config.toml
dataset = "read English sentences (LibriTTS-R)"
gain_aug_db = 6
spec_augment = true
activation = "gelu"
experts_per_token = 2
label_smoothing = 0.1
momentum = 0.95
steps = 4500
final_lr_fraction = 0.01
adamw_weight_decay_other_params = 0
Rows from expert 1 of block 3, named by matrix and row number. Rows with one number belong to one neuron. Each number is 500 + 25 x the weight over its row's rms, rounded and kept within 0 to 999. All counts start at 0. Numbers have three digits each. After the name is the row's rms in percent of the matrix's.
# up: expert up (model.blocks.3.mlp.up, 8x128x256), inputs 128-255
# down: expert down (model.blocks.3.mlp.down, 8x256x128, transposed), outputs 128-255
up.11 086:491527502494514517488508495524443555513542495497528478536512490508529463529479509499540464494515472557514516458511480475495481443499505475475493469486523509499492543530499471504520496541537520458561479489554514521483491527514481496508493517488494494558477478545494516492489518507491540532476475509511547485522467487512496543495471516512506468526498500479512491486454507497503503510485
down.11 080:533528484500482536471460497538476531528513544525451471484444502501467546495464499501489439527472496537543477481493481497523514479508478507474445537478499531516480521532560504513479482519472475505507521536510495467468513504478487478521510513446462464480504462521491495468480446510525517509475503513489459525424492493464515517510524497474479500516497501508475465517528497473524504442514
up.12 095:489521540498473507469480532502486448458485494498510510515516494484480499513502497503519482494494496480494489474497548480538506471528513481487494490511478480487535528512530522485519480509474540511490527514558487529496530529495528521472484420515487487491468493518482549501456506510486494514506507452510509505464507517513496486524511505448509504440473527486489525473488528499545466473546
down.12 092:468516491493529499514479510488480519473476458492479442548499512520435537506519552532510433531454532516507529505530492474530519539512466519491499502516461464520531505476474481512481548515463538499515501515500482462489498496492502501474464478499460491497527527474468488503487451515471535458503517480531534475517509471519469508502508505442517516511496504499513514532525493490473505514470
up.13 104:478490476515474505469568481500481528514483473504495572516531466523502470501445504499513511480464439501515471483460478481492487511442496499520515494492482518502483458525476491499512564495447526481490504478520528491495535499486469456512495488540505528477521510489525535511481508505511428476449536477521558500452517510512512538473472498505499486474461533445491489539527521548466493529444
down.13 107:478494532462509525513473513524476513484527496481534492492489513522506495553495479451514483465527537523470499514499484515463486515525433511490550482501509487463447477509536474449485501491513496503493556500544480519460516508526502500476460529490512492557486516505486446474540451519542491483533485521445505494474527517526526499514517511505539481506491527450514477455543460562472425496473
up.39 103:534548500512503472507478513489502504448481471491513497494495477486480543549540479456467490491500479489542464482541484502488470514496464501512519480516503461485540510527505539456507526501470477474544487501505496484524491493527479436456512499467472483538492482490555501525488492477499512481487536499510528526494501516510484475530483509559485482531475480488452473527472518521510463503468
down.39 101:513510459530479523461527500489495520545503545517471503527536505527521523516494495501484481513488491471479513494530495509516487496470514524490541478482534484476491550495438511493467526510494516528475481498498474508567553464450485517476471469548555507513494437500526481473455536511508470467516506480509513466515524533515527530523487497533501508485462524524492521468510506516522563494474
up.40 079:495525494504521530489496496485491542488535531447516527506487464512474480516503517507486537524500530507471536506483495492551474501529493493467554551459561496525511450538508516523512441488516511492482479478510510558524507516436502477497500539539467478503511494518480509490462501482514476463510465466524484511512546527510519494498537455509475530484474497512500512511492497449482514460480
down.40 087:467498491486479486502504510536499489518528524479481483521512505529490534499508492486528534496492510505512515498528471476534533515488495494501477480456515474502475483514493500492498495497524470522482485459504508473500480529498494464492536501471535484475518569439559422494548496480509499488514536483482506527548515441493474539468466485490519476474505484516456516495516501531531524486474
up.41 113:522512516511511499490484508510534467495489516475552470513511527474496535476473482490492475472570527526529512434474489497525509501511495484530559494542520530490500491485502507520541507551455507522499497497469516469482494511501491517509520497527515511465561517485466485510464508477505486497576497456478501467504521555550466446495530481539541516510478496444531458521505467518487481507470
down.41 107:483487497533507506514543545514499515525461493498490495506497499490553514543481513477469551498483447474477490552518471465507488496485516506507494562481474530481473513453524499558482501499519479499471489483487482528494532519464485555537487501508492511481542520475521537459501491508564477563498520493470498494472520485513496492505515496526511495503533518518476485481513533448486486489487
up.42 106:505466530463447516493508485530529504509548507503538530494453504527510498450480484479564471481535539501492551500520458530458475520491510509527473517477457514515518499496533525513515527477513503496513501490450491466503478432505479525520509498533512538493526467507485531523480526515447514506509490497540496459512502502484449533492513498499519522470517482461512519471507482460508527497539
down.42 103:506488538550482473510490477527484501551494501504461492515472522486469529546525542499486576504491489479448482524504509490487542512514509488454477512498527477506495496500511481479510501473545491496504485493520531453494477545500510477490531506490477478460464526484486479508516507510504490543502547462519493490462509457485509499498474504464489492503499496499530502527521514536462476466556
up.43 102:479496461475486538509511505468546467468463503515545504505482464506461466512499521512492522527496469502534515497515560509571482508497477476528491481461485462498460528479525528505509476534541509502534521536481487490461509526485504480529485503519491550489531471469501491493518540522506463453486507530519518456497504534522505540491482498469556493513506483505576444494500491484490517516482
down.43 109:500471487515474506477483528479504511486515471514469531451468468475507539530450491476445493485543558541480525496513464474501522532531473512514485456509484545490523482514526504510469515519494492479488530482523523509511530504487521504490475502528452486479491469496508474505520496510492469475516516495534512478493559485496464524527487506514469537477495489548483499490504515531552507511478
up.44 096:466507510484494473529471494512523522523522519470502523536537504497498539493505517516512471534519498458530457488502489503518505464521473469519487508503462513543478505486483521549486457470513515526520453545528513508527511485509494534485521477515517518495444522464493501481509502506492509522516474472519493516484455508493458523511525466512479485469465540519490526475490461485491510513474
down.44 090:481470504458535504478500471486489503488523522509461459526480496538508514464512515499481457475486518504515523504484494509480479466521520492519480479510517511503476532504491525524553538517504482496484537500525485486479520524493523489481524450506495469535505510534531518497500476482503516550509518494468516466519462497541520546534470499514494489483549520479482466501502503442511478562502
up.45 098:467526510509573477537504528535483467517510458531531478456484541459531498492472471488444481497500494491509505438493495492541492512483489447511499516470509488526576503476469511518460476509501500507467512502483523482518477500495527497484500510503456521502489510522500510484451520493481498515500525507515532461499514534514511549500470474477508481515530511470478493500502530512534485483489
down.45 105:470509502470537542512505507523467516515529585527557489488488529478489512517515504440497514512524509505500520491472471476463516468512530510529472504513467505499477498497519518487510497501425493481506441498493519450498524502492489525478498505489500468496509507497475490515490494462488482513520514558509478478468498504493532516510468532484523502494487500465468465530502527507510514494523
up.46 104:499514479497514501523482451482502529527551484486509435434525522522552481526496548490502474528535468508534510499536510514473496506496528517486514473463494514480495532455495477492412508513513519528517475504485508507487546499544518509535469497495559472469484518517479516478491533505530497523459483508496518460480524498527500510469530459484495456544476509478488530498527529540523552468518
down.46 110:477498480485522500500502502483539473476493524495510512513496511504475488513502497512481501516512524494531497497510488502512514522495538475513522511480551504491525550478480478468512488525510531554486488525485529506528497493497497478460494512494482481518518544515521503532447485461446468468528492496500515491523506485532493475506443479499512532481470462529497511440502493498501492483497
up.47 117:484522501484503513505519503466489508516498532490538521435512543507483471517468499468500468483484518509513498471468538512526507491548482446548510472503462490464462493526497483489534504537518507478475462506515524557481473517535548521492471480491493524501517491498542506503537499518495513494483537484524491520499529511513498487490440477465497484529486472483524514491486488483531462520492
down.47 116:479508511529479498527498478485477492510499469514517526455519502491528515500466491500481510476485515503536505453502486500519474523481447473509517534549495518484550481499432516523493495493486476508563465521493502500503482502508517530532446464503506497512512480487504487502486506515493473448509468488458494503459472542498475508538531548506534472497544490482460476527515443502493585493499
up.48 116:517523526501480473537489511501477519489475482475490536522507449509508523456523505514562524486477501485467478502563502530529513543470524498506488473504477474500445503550485508507494481504477550508486524521503476482446505497480492501519473471492512466508502517491500473507547468555496541501554465540531501471518533472459499514463458516493512492541505485533459483506515490472466499491531
down.48 112:505506515442476517479524484470566471500525470472465502479519492472525532490459503471522517499514487524519529449539501470495492508540420529481520491458485474556471465509513472493506542506481502510514501489509517493524523489556474509493518528467504475492559494473493483525552496469497506503537477476497495485516524455496517502516515527481511500494504500494473497463491501533513483523493
up.49 104:490499544484466461493482480522456491514515490493499486501507498502506497460519541541496479515526482496498489457493480507476512532501453535490497509471577479492542525528465520530455520526504512450535487502472468487504462502504514480494516511442517507511490521540491524518500487491468560519519485469444494490511527551536459482492445483515513532521512511500465555526470461541476574493505
down.49 112:468504492514462495490510546539461537510471487501493484518487505482462505437503498464501505485499434492490508530509503461528464474526482488508479564463501507513453518571505534495476526488455496518453491535532501507505488554536528554515496479500479470467457516457523513490494492491491480512497564492478491510563467475514482534524533503490557509486517516491489453517535562504495497486514
up.50 092:531476527518498478495515498515484528510469526487477481464563509502484522485472463496488479483509507526547536485467492471500490491516515496547470514497520539533510504508490533527538452477494513516493500534498511494471473509505510491485489494500497498491491421534513488461525468567497514502510514480521520520497486516475548500502517467454471514526531515520462459555518481442480526551529
down.50 095:506510475482509509486466486483488547538524511515544527516496487500514530457487488483488503473507493488475480510493498537539484486530496457485510489460533490499465486511527494476523499524527549524495495519501483525458501514516553441514448467510495513520498472481498486494467520506471509516487524529489508508512506515497502542507494496521430493483513486506523487501466453483507477452463
up.51 092:512471533499467520465545533555455493500511484468522559497495497507513487522465507453457482516461488469495499464481502495535505548469484508489516507478514474503517488471469554486496525483480552498512512523503499487536501500519536485494457505511509526494500494488494450473493470526476509512508545459501525510497455506523456525487541539490531511497517465471510481493512518513475489476484
down.51 104:461493532511515510494509530496475525458502471524533470495468519561504488465525452475537513477538492521503529512550529481504485497544471526483482508468485473517457491498537513445493488511500482465524462480469482469478487505523474464528495462516472544511523513489521461533527532511486519499486486478524529523527512510462447509515521493484536501518508478521471525533502528516511472506465
up.52 086:523548449489469483546478501502498542514506540556464445511513535501547517502478499533496465488461495484490555472506506498505490522528511475524537497525512548489521509467503501492514473482497502509506518488489535485564500549518477476469530490509506528539451513514513530505494530497475519491474529546480487490509470480530525520490499504518491513488480491521434539499510504487457525519493
down.52 091:504489515489506473493512462514504516473525495497475496498556520550485484491518504524439527516533510514475467554467505514488458529506534480511541492438526505568471484503474540536443479476484483507488510514509497499525473496515532484509503508505525456507484513530456455465529512498466488534471513537486491501517489549503513481472504483509506496491513505539496522472485527537504488479528
up.53 105:534495535493473493487532485508462463530497499493504523520496495480478547501484525487466475471516518535548531493519459544552504468512467510562511547535542527491519527487499488542522479452457521457497505505511454462528476478493515507506472490479482505511513440499503499462478501495506470488500475520554492520509474493473475506520498490487487531487509502486500514542526466504478477499478
down.53 113:520478513497517470485482475457499448485529555528490478469500501549473458479512472502470520512467435509530484518484484499522487500503488498490475527508473483494473535516530484513462505458457489459539520468545522502468506527469513482485476486519534490529495550473558496477526510528531472489513507459468482472518526500501503508475514460546541520524441504475505494502520506506492490468520
up.54 084:491479479473488517483531504539479497504544508473501465473477455503484477488506516507469514492497460508505493502524479486501492511473480495493525539540485533460513519488503516472523496501487465563459453495501510555492478486510470453503478448542535521493507521533535543509496505489476483502492495536498522461485513484515486528485485533479470492502501518521540474489487481498452481490518
down.54 080:489504476455532548510540496468527451464488486483506488510519477533510468494539489539517502527530501511523527510515508503487468456530496490508485511540511482499496492513485508491511520477497507490531520513517498544534485493518475457473465488524474502492481484510481468471523518484514491537492527513497496471516498534482436520492523520511504530445547517548486535483493487544533463529502
up.55 101:548484526555497507525504520544519480503476500498500480567473478483492529532526498479526491494519496509489447530500482489489470511480528519467502539520491563483478489510527507490488509475466507529464518481505467552529506557506504523515524528478481531481500458530423521516510489476498530509448504507508525535487481520491491533491501442504497496483491494452475501511473496500501466496497
down.55 106:488492524516516483469511452532494494514470483506493560500460521499484504478486513516517511459487500498538527445529478452534505484547492472476491468583466483489525531476523506506533491498529483467500529532474521474504483481471480500504545485522488489511554531461516509482461493529515524502548498438486480466499486553440527443477492455513532508508515504525525489506489483493524488533459
up.56 099:488526471495521457470447466502493546510548501482486507534476472549565492464466550495513445494502513506486497488466475512486468517508518508510499519463481506494507525518468464528504480511518504502478482499433499509498506499488497502505514501519500525459523537481528514544442500485463457501476522501504502455505476518498502505489502517500539483459471483506472464516494500505554528488542
down.56 101:478533528476493480502506521512522484512517520513493492503464523467488489489501476514456538517499524491511541459531562505574501484494522488549486513507501487463467473535473470466531523464523490492489493517530523465516523519519507466483493514504493520478496515521481505515529494506497486487541525498488536528515481462498522555486468478534510505504472488479545513504470497519464475497487
up.57 085:496505502497503478510476521509515485470531557480515500481538478561513496512495464522500482531459518469536462519500482453508505514513496514508481513522524502526500489498469478505503486508546523502487547490492486523495477481496481461486532530493504518526522501488511482523495512472480485473476536481458500445496502486532488494522473523519536484499470516493569493545479476519458496508545
down.57 081:501487474523492536464482522487452538465468485515481494449513474494492504486502508520512533503424525488462534518501498538491498441504541522481508515494539530510508508514504506511534457506470457502552499510509509477497493505442511512528524491464500536509564470508490458491512515523510495513498495533480503552527505478484486507516498489508504524478513503492514498471525492480480504527474
up.58 102:509512490555499535487436531513469520494509508499529447482545523461486538456494513485513525520501479502457532545507519506485504466460516484501521492572486525512480496505491526491517461511513449493525498479512518509499468496475517464514470523513486516529504522504500501484498543544458465537486525553525509504499472511498525498518523467523490493485523523509485472525476486468510503559481
down.58 095:483520522504468498535526493524544545528470467539507482493524486457519455498503444513457513485501495517508494498502489510532508461483522462475521490494525430505490520553516526477519470510513501522448468558479475486478527554532540491512546470515483559462487538468484494497571502495479481503523509508516490473491515488506518514506484497504506483512488432506479532489540538507511503479498
up.59 093:495487553507490473485491487503510526484478495454484484511546499491525476527504537461511489524490535467510521463479470525514514489504518523551479526521516470486485531489507511510534497525468533483470479509536495488476501487486535481483487512531493493479495449488508499477507490492479482493484506485491535459514519516494466496469487475519533436489483542547465543494549523482450518472502
down.59 091:488516484559465549507510490506524475475465491519543502479481489498479571495495505511507489529511499547518457534457516542506520502484466512487479500501534520500502457482525510478493492445498502498436553506503514502537463510473518526445513490498509482545511460488468534484493478459540491490476501489484467459539516521500509501513529478525519526495492517494437497542516509504517487531490
up.60 103:506505471481516537491530485490509522487502518501526476527483499539491506478492499488460554503493517502525496511491543485539483476498477486513494501528471489490535518484498493516443493502494514484524502486529475484542506533516513467452513531480473503528484488559558481475494508500457531454502490507491533525542551534516534526528513509507530520476479535471494476504460462485475478512475
down.60 104:548510498506451556522516486469546516500495478502533476497479480466420497529472476498530489494468526454526524504500503458516450479511530530501495511510491520558491485527508493498543528530487498463498489507532514498528501473487489533501539477498527498496491480517538508522457479527480532487486473528524494479510556518483492460501494462521512488576565509498474452486486500477497479457518
up.61 101:499538502511461542492542447486513510468544517491505498515525480506560536466520490491525493464503523494477499490520470529500476490483467474475498483498519482504528536535452524542523536488511471500472507500483490494522478452534441480474530549505490555499511481526545486509536531439543495497541546489495527527499486514516521508499509528491512504473451518532477486495482481504441490497449
down.61 103:514499478529518483499464526508490512521468515507514522510523504501516533470488437471531532550486476501519469512489491479486505513541490528469520495472528459500491511480505471495484494549489509506533521512506513520535490494543512534488453473530514504533494461494486461506510505471528497470455487547451466510483511544503474479513509479479536499488503454507502489473497496509487520521511
up.62 092:463525509484445516467526509511473501491523508530492512506516496511486502440523474498513565489507469526494488506508549492501482508479499502510507482510469559520524527520484513516511484491547511489486446471499510517486494523507494519494469511504493512535489511477497512529469506466460470461550551487448485500492521517501498480520519455478513502452475494457516521495558470528526479475491
down.62 095:511526494476546517519555458503525488527509488443535473524512540449526508508488458434467532476513490536440467516510529496477532472495503447453494532511526478477506480486510545497471500540522483483524476459503481504505557502535489458496479538488505505492526471462504509457497523492471472523534515545536496492495476508469491502491516484475451518504515474515488513500501533492527522480520
up.63 093:472499510462511503449488524508506510494463499505517492541462522508497514487505511536478505498476504521552539494529451476474484516508467473509502521505489507503518535485532464500516521481515507518506475494514531450533478514521496521479478497519546535565501490490494498474491525544533458472501527504481529488497472493513476462503546482500480533513464476474501510498526497505495487496481
down.63 090:503488498484480524484479483518483521508554554482496536532503543526519509506485505483523485540467470487545500542507495466491496498513512490485483507442494478500549467500476517509507511490498485532540531479480551491481453523537500536457501478522488453496472515500473466502516502475513490476510487496475501549470468528532502524456483519494500496473513504547515525473510513492555495546500
up.64 102:490516513492510525500506510495471492488493522519513482518495525476535527517486508521528478470454506516522509496514527515422517516518500529539545531531493496497528518496446525476499484493498471487455527509498546514505483501493521474501503520564472498504427482529482468506531488489466475520510493525479467534503481506478509534536478455498490487516514518482562527513536482482520483499522
down.64 104:527509552532473494508467477483510500465482491514486554515522453465487534527500516512528421488542532496492486504460456484530509537508503533507484540515466511486492532498476519475508512476481486490485424517496476530542507482466494472500476475463514535481516492463479470500476526543484493474466498525495500525506497510510489493481513547493521483495489494497520474491488539504471498461522
up.65 100:506481530509499497486469512506515454497457546499539523517484520454505488507509504513518498499517461540484472514506493479520502481505537539506493482485481498473474561529465506485474517483468519495526574525528511511479495485517530533525472528501472488528485500480511526541503473447462488487520487491506516480492486515504507502524474491480476506535549468535478437507519479526510516483473
down.65 100:492482491497479475500496465499526487518495495518532443537505515487535506555496472479489472516476488484498480484495492525494500499550527552482505471495491475474536481449479503505475518498437499538505498529467501566468444470524454537511525520524542501489485500509520440484514456563499507488508514458485522486509475514456477462491478551519472492495482517484503480509478444515490541493494
up.66 111:506511469479482470492488483468489475525484538493474524546462456504512495498482499462505466536530498558477518435505503486529517460519489471533492502476471489459495517476528480514556487510514450554507522502508480489508502477553470490512484495479495483511492486494454539486554508464544496480552463503505507497503468557496457506482522509541474524517471555502543509518484491493492497540532
down.66 119:529497520535548482479471495498458534492484493506517540515523546486504495540518514482478510494474506480470492551463512487453506509518501494552504503496505490488468510504483551499479441510508468550511511480508520513481523508480539509511471501510440447517508496505496533507462501500470535495504496460501540483521456459499534494525511520505483485531513496513513527512492482446459540474458
up.67 079:511512510571490440488514504548468495504517464501457492490502524491548517468484487538504490493496522460503530530513515479535509504498501476496498518509500515442520523514501520503507475501540516481475511494522515466499500520442521493499437547482504509523457482518505502490500518463506494476494497490543500507516534494502521522518520436553466463482486506496504508450513521489495468518505
down.67 087:499507492539472454512476435537449503495495458511510484494492515497473523487543532530497482534496540501505505511536492545512513535474517481465517504539504509478461473538488517500511507511482529458533478506500480423507518519521528469507486486491494517526542528490440488498512484484502509516490472511480456526481463503576468489479536521508503483491494494503496494493494485509539548490515
up.68 102:493517483518481488501529479499530491493517501476492453495523485524512538499517496479547473520502488482481496509461475450515494548535523503475502481509560539523421488494496464515504490516483514499479521471507501504468510521507497523551493522501520546500494479545493520503457472463507531517520543483513482485465484498497461523529522483489527531518491466499525519483475515493488518455523
down.68 106:518513506511485472528492507474528468512474482506510520528495507480493541501543518493455517509502476488524509518501490482524500499539473480509523469475485483515460513473522430523561505485544479501473509479461472486531524537474537488517510500482515491511481522490500524446520505553471515472525484520486472482478545457467512511515515526532504496505488485516514531463450517528520544494514
up.69 107:473463488472493483508506474518482519535504519474449478510482512523496424457512551500502495517508516481488505509497525517475440472488525483488499500538476456494517528512474460514560508546485551547499546522515549514492486497529527504556503521534496512479477517444501517508481496493500486506529514502520531478543527471516486507484456517521525467511515515476499507498497489531497484541484
down.69 110:518490511503485509502490471525517497525526482507517466546492488515507536491535498481498532531532541483524501462579507539503522499519503487538482480507460515509494513499484491478518499528496484473506548481504500469490482491442413531477516491508486481483508448506520490541495531520502515433517478486485521518519498460520505554522510490487463492427488513511480509542545450524469518503481
up.70 104:511479517515495515488504454490494453539491474492491506497531522513473446522545498499477508494517524486500480511443475481504505541499520500479533464517474536493510553469506498515491490496517507540529498479517496490524478510494513481550507501513495459475524503479528564474492516456473500515525547485516477447528516458514495492468521527541500495498536495527479504501490498448513514521520
down.70 106:495519468496515523470516514517478470495514486518486503516508503499527507493469474460535526471473476474455531483544494493486487530518520493490528511484531489509495501531471519521501522501506488466482550476493522454476545504492548464493478554512457520535483486535515489501516536531498513504471517494499480520532561465454536514491503481453512508510469539459544493478508518519513457536522
up.71 102:522522521551503498466497518478506503436485479499492519546527481497512470521534494469529504493512525535525515495509507537530512514493517502541461503536531497478507539475501499541505519531484506517526447504494476493466520550504485477536531484462499525493516535498507514496495504483485517483520512490489519497511504434523486521503485524473488510495469472511445512490460557479477503474506
down.71 101:564542506480497452555489467511467518478509480490495512519537480505497506494477502535495516508436439474540506520475498503461473481482521502507493492514507453510472515512483513493496510494503506554497483545454472527517491508522474529533518503477469500496494512500506469504502464494526521443520485526548505489506476531501517467524521452520480511530507500514511507510468515490497500489500
up.72 109:471485486499509494457495467531485491504490519522478508532515504457530467501478532494453541510508517489498497453496496537445488499500495503546529459479495477521424517525535491511488484513500513509474495486512494513492462478455463508491534507505477465502525495526489524477509527499494490504493489527463513545495515460533518587506467504457542492489484550498460511491495488510482533508511
down.72 102:500531448462489485516483482477525503504559486521495518528463539502478516478511471483500520485526498491494543503454484492538495496491466518493482532540478483482500527441501506490492518456536473484484489457532470491490518519513459492528475541517570520488492502501477493492495527472494452487523510516466513503510461556497509521485508515512488520496480525489527429484518490491529507524492
up.73 086:529509547495483530513476465528508516497477497478518535479521523499474485485501481508487508505509459486490479461500468511492480512474534517510536517509514539491474482464490514500513498465497498475496496440515497541493499495481496513507494525490508510495489485498494437494488558509520522505512497497466483510526464477481475542519475539511533525499466519510557540518536534512486511494541
down.73 097:475514489535492490479521536490553475492509511442522487507536519506449508528509459478498519527501468502468492528529548499528489442487537515509478508518511508519538465528480481487534534521472500542484467491559462487530477497509505536449486549517518526509487506510464458493475479488458491502514512503511520489467497492501523464521495479521543469503503505488514490516493516529541425498457
up.74 102:518458492496497512517497475503504519525484510517478516551497512498478520489529499495478447476523517547545507532480492486517480525484524510510465480501458524525498493523514485502512502523487479461457489500537506529493448510522483447536519559512498504474504505498513515495511507508501483490505488477499509500497552513529485466492511480511469521456480524517556526495484498456507587524451
down.74 095:486508540504499489504476555476518512543483483464504505534520477451467534489540522451501533483519508511479466519508494497450478516503501492475513498489516511508500481494483482509515479479490477488465513497506510477473516540493536532466558484495511481528462513447496445494487515529511485482474492499472434468520442507542493496445467524502497524555516512521526495540511514563511546515497
up.75 105:528474518500517503503529517496496502539507487539490473509506507501470446511505552506499501490442532495508517486493478491478495527458488502488505497502526503501468537490502520514468494472486472535481480507514510503511477469503529474535459444515477547485505502488512499526516478485493545488554526487519496507485468530496491499466505521530483480559465527511528496453480523522495498482528
down.75 095:502447518477525497523519534554521504501473496497460497505466461506494440482517480483514524537536526474468471485512479495493541478489510478526474546512506514491511492519501491506502474540460455477487516475512473490474478516529500503489465555501484449482543461425453481473465490457526488505466525501545482483521497520492483493514505512506473477509473496500482466513543506525555474508474
up.76 097:550482488470518498550456499506505510487524474502523497516494489547504502495487481479485475460484493485551472485479461461514487477489496528482532548565524531453479500442523520446458487470502540516482539463504484455482514496524526513541498522495479526475492470509466500516507491488470492490514506518481531499477558494516531500468482478512500510535535528537492476473542516514489520506494
down.76 105:483536499510493564539516474487507522511490520462566507534532482518513517508504488491520520526537523492491512438505531485489521464500470472504514483493552529509543475528470485493482535546501486475487474499440508484529516474496522501429464483502516510533489527535501498541548509492510503453498489489471498493482504528490463486510494458536491544478536533501500488467489512481523491476481
up.77 098:492488496523509478490504508486515476564512453506455462522542459472503455519469519483508474493479532531515525484483478491485491521534482534499474522523503477480475496509492521533507500470505480500516498492501484556460493476513467505465462485509483495474471524517457545532514476476489487514502493514535500495456536473521546510515505514494495510505489493498503473488491523473500483541478
down.77 099:467496526491497493515524480481495455483491523478504521460516528492503476537521473510523515451503535506506511497473521503459512521468509463468476506482494509521502478470501500543471486454550513529459518497549510447509496533498507506513472486485520484509525501519563479500559497550498505526473466473524474505529496492486502479508486508525494510496483486491494498476547505520485498529529
up.78 118:502472487493507510484551495493516464481485494521493530517485509499476513555478521456511474476523438544473565462564476496502510532510503490477514552468506437486471489515501498489529485507530440516528527480537503470463536499525519486470466517447540465505479466514494516508498478495514435529510536507520525493494462500510544529502492476501478508506484496462507457487493490490472479499481
down.78 121:518507499477537510501503554485516482493502526482496529521497482499447462495535497480529510500533481571487536496509475498491487515481487454532504478518499518504458493482506489543523467470498503553530524506496531518471527471477519466473496479510499506523483494538546474526503510513490550507522477489542493466462503465466470502498488490476518451500502521523512537505475484466523510500516
up.79 103:526457585540490473467470440475517513481500501476525524473505489535494456503461492466522528548505494514496494501544489507540514484493511508519537496529484484507496511491533496521526457502461478494473505506513479504530498465488497507448458465506507464484506492549443494509502494513419440498502459491508524528499518496522507518496467485505508475490512472517444513465481486514535504541530
down.79 121:535503468502518472486466517482487467484534504509511489536480505489507517443492533518491505529461464511519523480500498507477503541520546545520489449484507476524481496536516537516475506503547493476506500509532513493533487568518481499463507472495520472502510463517484490458502499515471519498542498505512497520515525521478518482477434482503458496466541499515510531435502514502487503478517
up.80 104:513528448490516473494486505488527475517520503497518518516524485500467455489548521483518463553508508537533581464493547517508546486504488510533470502496519521489436494522500518517493481494508459498488495502435523491541511499501487461478453492502446504488490511515486529464495500524474468504505464468466455496516475475494496493529508499516502486553520525507549541506505535478539483472463
down.80 113:459493514507480477515512509519474537530486473497495516532517482534560474504487520536521491452483523532536475475491495539486514509482494501520490508538535476524538469466546518495398492446516479445475521496499507520494461488472481506494488464487512509499497489528445466509518478498509509522504452462496515542467498491469505533459501523516459462519485511492556508482472483479513510449511
up.81 099:459531503516514511478514487540444421508523477472507529499498464531491474476465467512496483523475494476472490526501521498487486484504493502508537513507508507520473514513517491500446457511546508495513492547487559531509474533512513481508530475512466509440480483505534551457486513478522534520483521497501550509507522474507507515509483526491474504494529521526547488489523530515440540473510
down.81 097:489462516498530546479531502496557491526495544497499545485542509483508470472467487444506517522476492423482532465459523495494562509481509496507495454462493504483517488504454454481476512490503544524512474456497497499488483460469503507545504491524482536444534491534480464478476497510468472508490511481535519524532453490444512515519502480480507479493513498484527507463526471526519530535461
up.82 121:519500477506513450494478490459502522465491507509468534506501481528484503520512453455496474482527514491479450465474477528516515485554445473493456489534505505484501516491485514486435524516488531477521476481502509502507482495457498502491496493506513498529479466494474521493503523484478521530535532473528544515522490510517497567485520484457505496525492487549498504509485547532501543527457
down.82 108:521531476507471525517475481540452555470505537510545479504472531463496482482501495434455524490534515534513496488526476505520464498527510486491502500497515509495464498522485506506488502510555490480455459488537488521490503500540552498482507475521499495507435529503512539504508537499526449480477507478522503525473558514534510505505568465478524527488460504502481493507506549518484487501507
up.83 107:461506485494534478461489484490501475531513552511526469499494509481496494521526515463513492518516508502510511484542493527502500519483546466463523495484501497475466542499486519504462460527480512475440506516526531495507479554514532497471536491517492483504524511499525495454452471545460526457495488459492494498528519460474529516516437525506478474550504532556509486463530549495534494513501
down.83 104:498506517463509517475495499501477498473492448498450514506516481511481492460492473497557501484501478526504485456495505536469491471466476530520478520523536523479503506502506537477509473491494496485491516525539529512486501507455476516523497502525507519504479535493503483513503528532511517480569490484468519550479505536481510511459508502503523472516514510552473463536472519530494505578475
up.84 093:453530475493476505460475523497500513499483514503523517493501498516506533527496523502506492535515491499527545532532482516520545541486520496469497489499511461462515487494490461471463476466475548537491490505488505500546478543457497526538501532502497534461474515516514464480495461547473536493489488492552522475520497526493480488528499493524475519491477520521530487504506533466472518523530
down.84 093:508513502508469490497482518496495464540502477502521492506485471486463484498542492528463464516488513484486497530472493501525511509422468448522473545513517533515531513490507480518535480495528517462505504498490453476482465508511484507471534491527538481493512505497504483459539475507549486472503491543526504551480549507503473501526484500486532521530519512515510473527502497503530560526488
up.85 102:493480537508455529503473529431447513500535495505511562486516479478505484480480500458496525497487471537479504520489519522522467463478499529494532510503525547458505517433498561497480482517501527473465523484529479489526497529477526459527528503485462514534576536521518489465441519508449538537494537511470538458520467502492495472500501497504505498515482481449503494519452457544494529534506
down.85 096:481513504462446504483487483534530499493511520471462492491462515488491513505487531577443477492504526506528498478550492521467547570491529519507526516536493502497491531503506470501473545509460481489518509449524525585526458519516493520458489487500484486482506488483531497509524521501496509477492490471539471481450450463501463512496515469555486466466483488493444508500510483503494489523530
up.86 113:515523557523529524496523515486452473509437523487519502521492558535494490517499470474525514477494549511507483467472502514484492486480509528526506495538516500476503506490524542452520489504475483490516512464472471509496543507477528553511500495509508476515471474510515489475512529504493504509533496498500466531468509484535514508482495520516490471496489462426488498502540490533495510524513
down.86 115:509479537499460486544498520494477509508499490489484513465519458502504511512568529458558492464509519462475498532457497507500522517480480480512487496509519496519455493523483498515480536551514492469479498492504501544515455506558496508502479506467520516490514567490523477503510505482476493459478510538493483534477508506498477511476484528497453517472494468480477509561493492505492521548518
up.87 083:533513530539495502518522482513475517512484504454512501492508489552511544529503490478511532534507491489444506516505527470525476535464465505530531492485571474531503491522465449537501482500490490469488546482530516481466487480522513541474526504500476529470472495512491486501479508457489485445531526488481494492463553520519526522496519489468532507552489474467500490509498411539500511472535
down.87 088:503510497504528546499503509482530471555446467523455526543461484494449493528500481514464537485494487493533515525489472491578523531531449502494507478514545493483483550478496465527460485501522451512495494515530513517524532502513517507483479515483499466483536556489527451477488493490470493542515494490569488500507504531542489540472488459523523506473529467520505491524498469475526481485506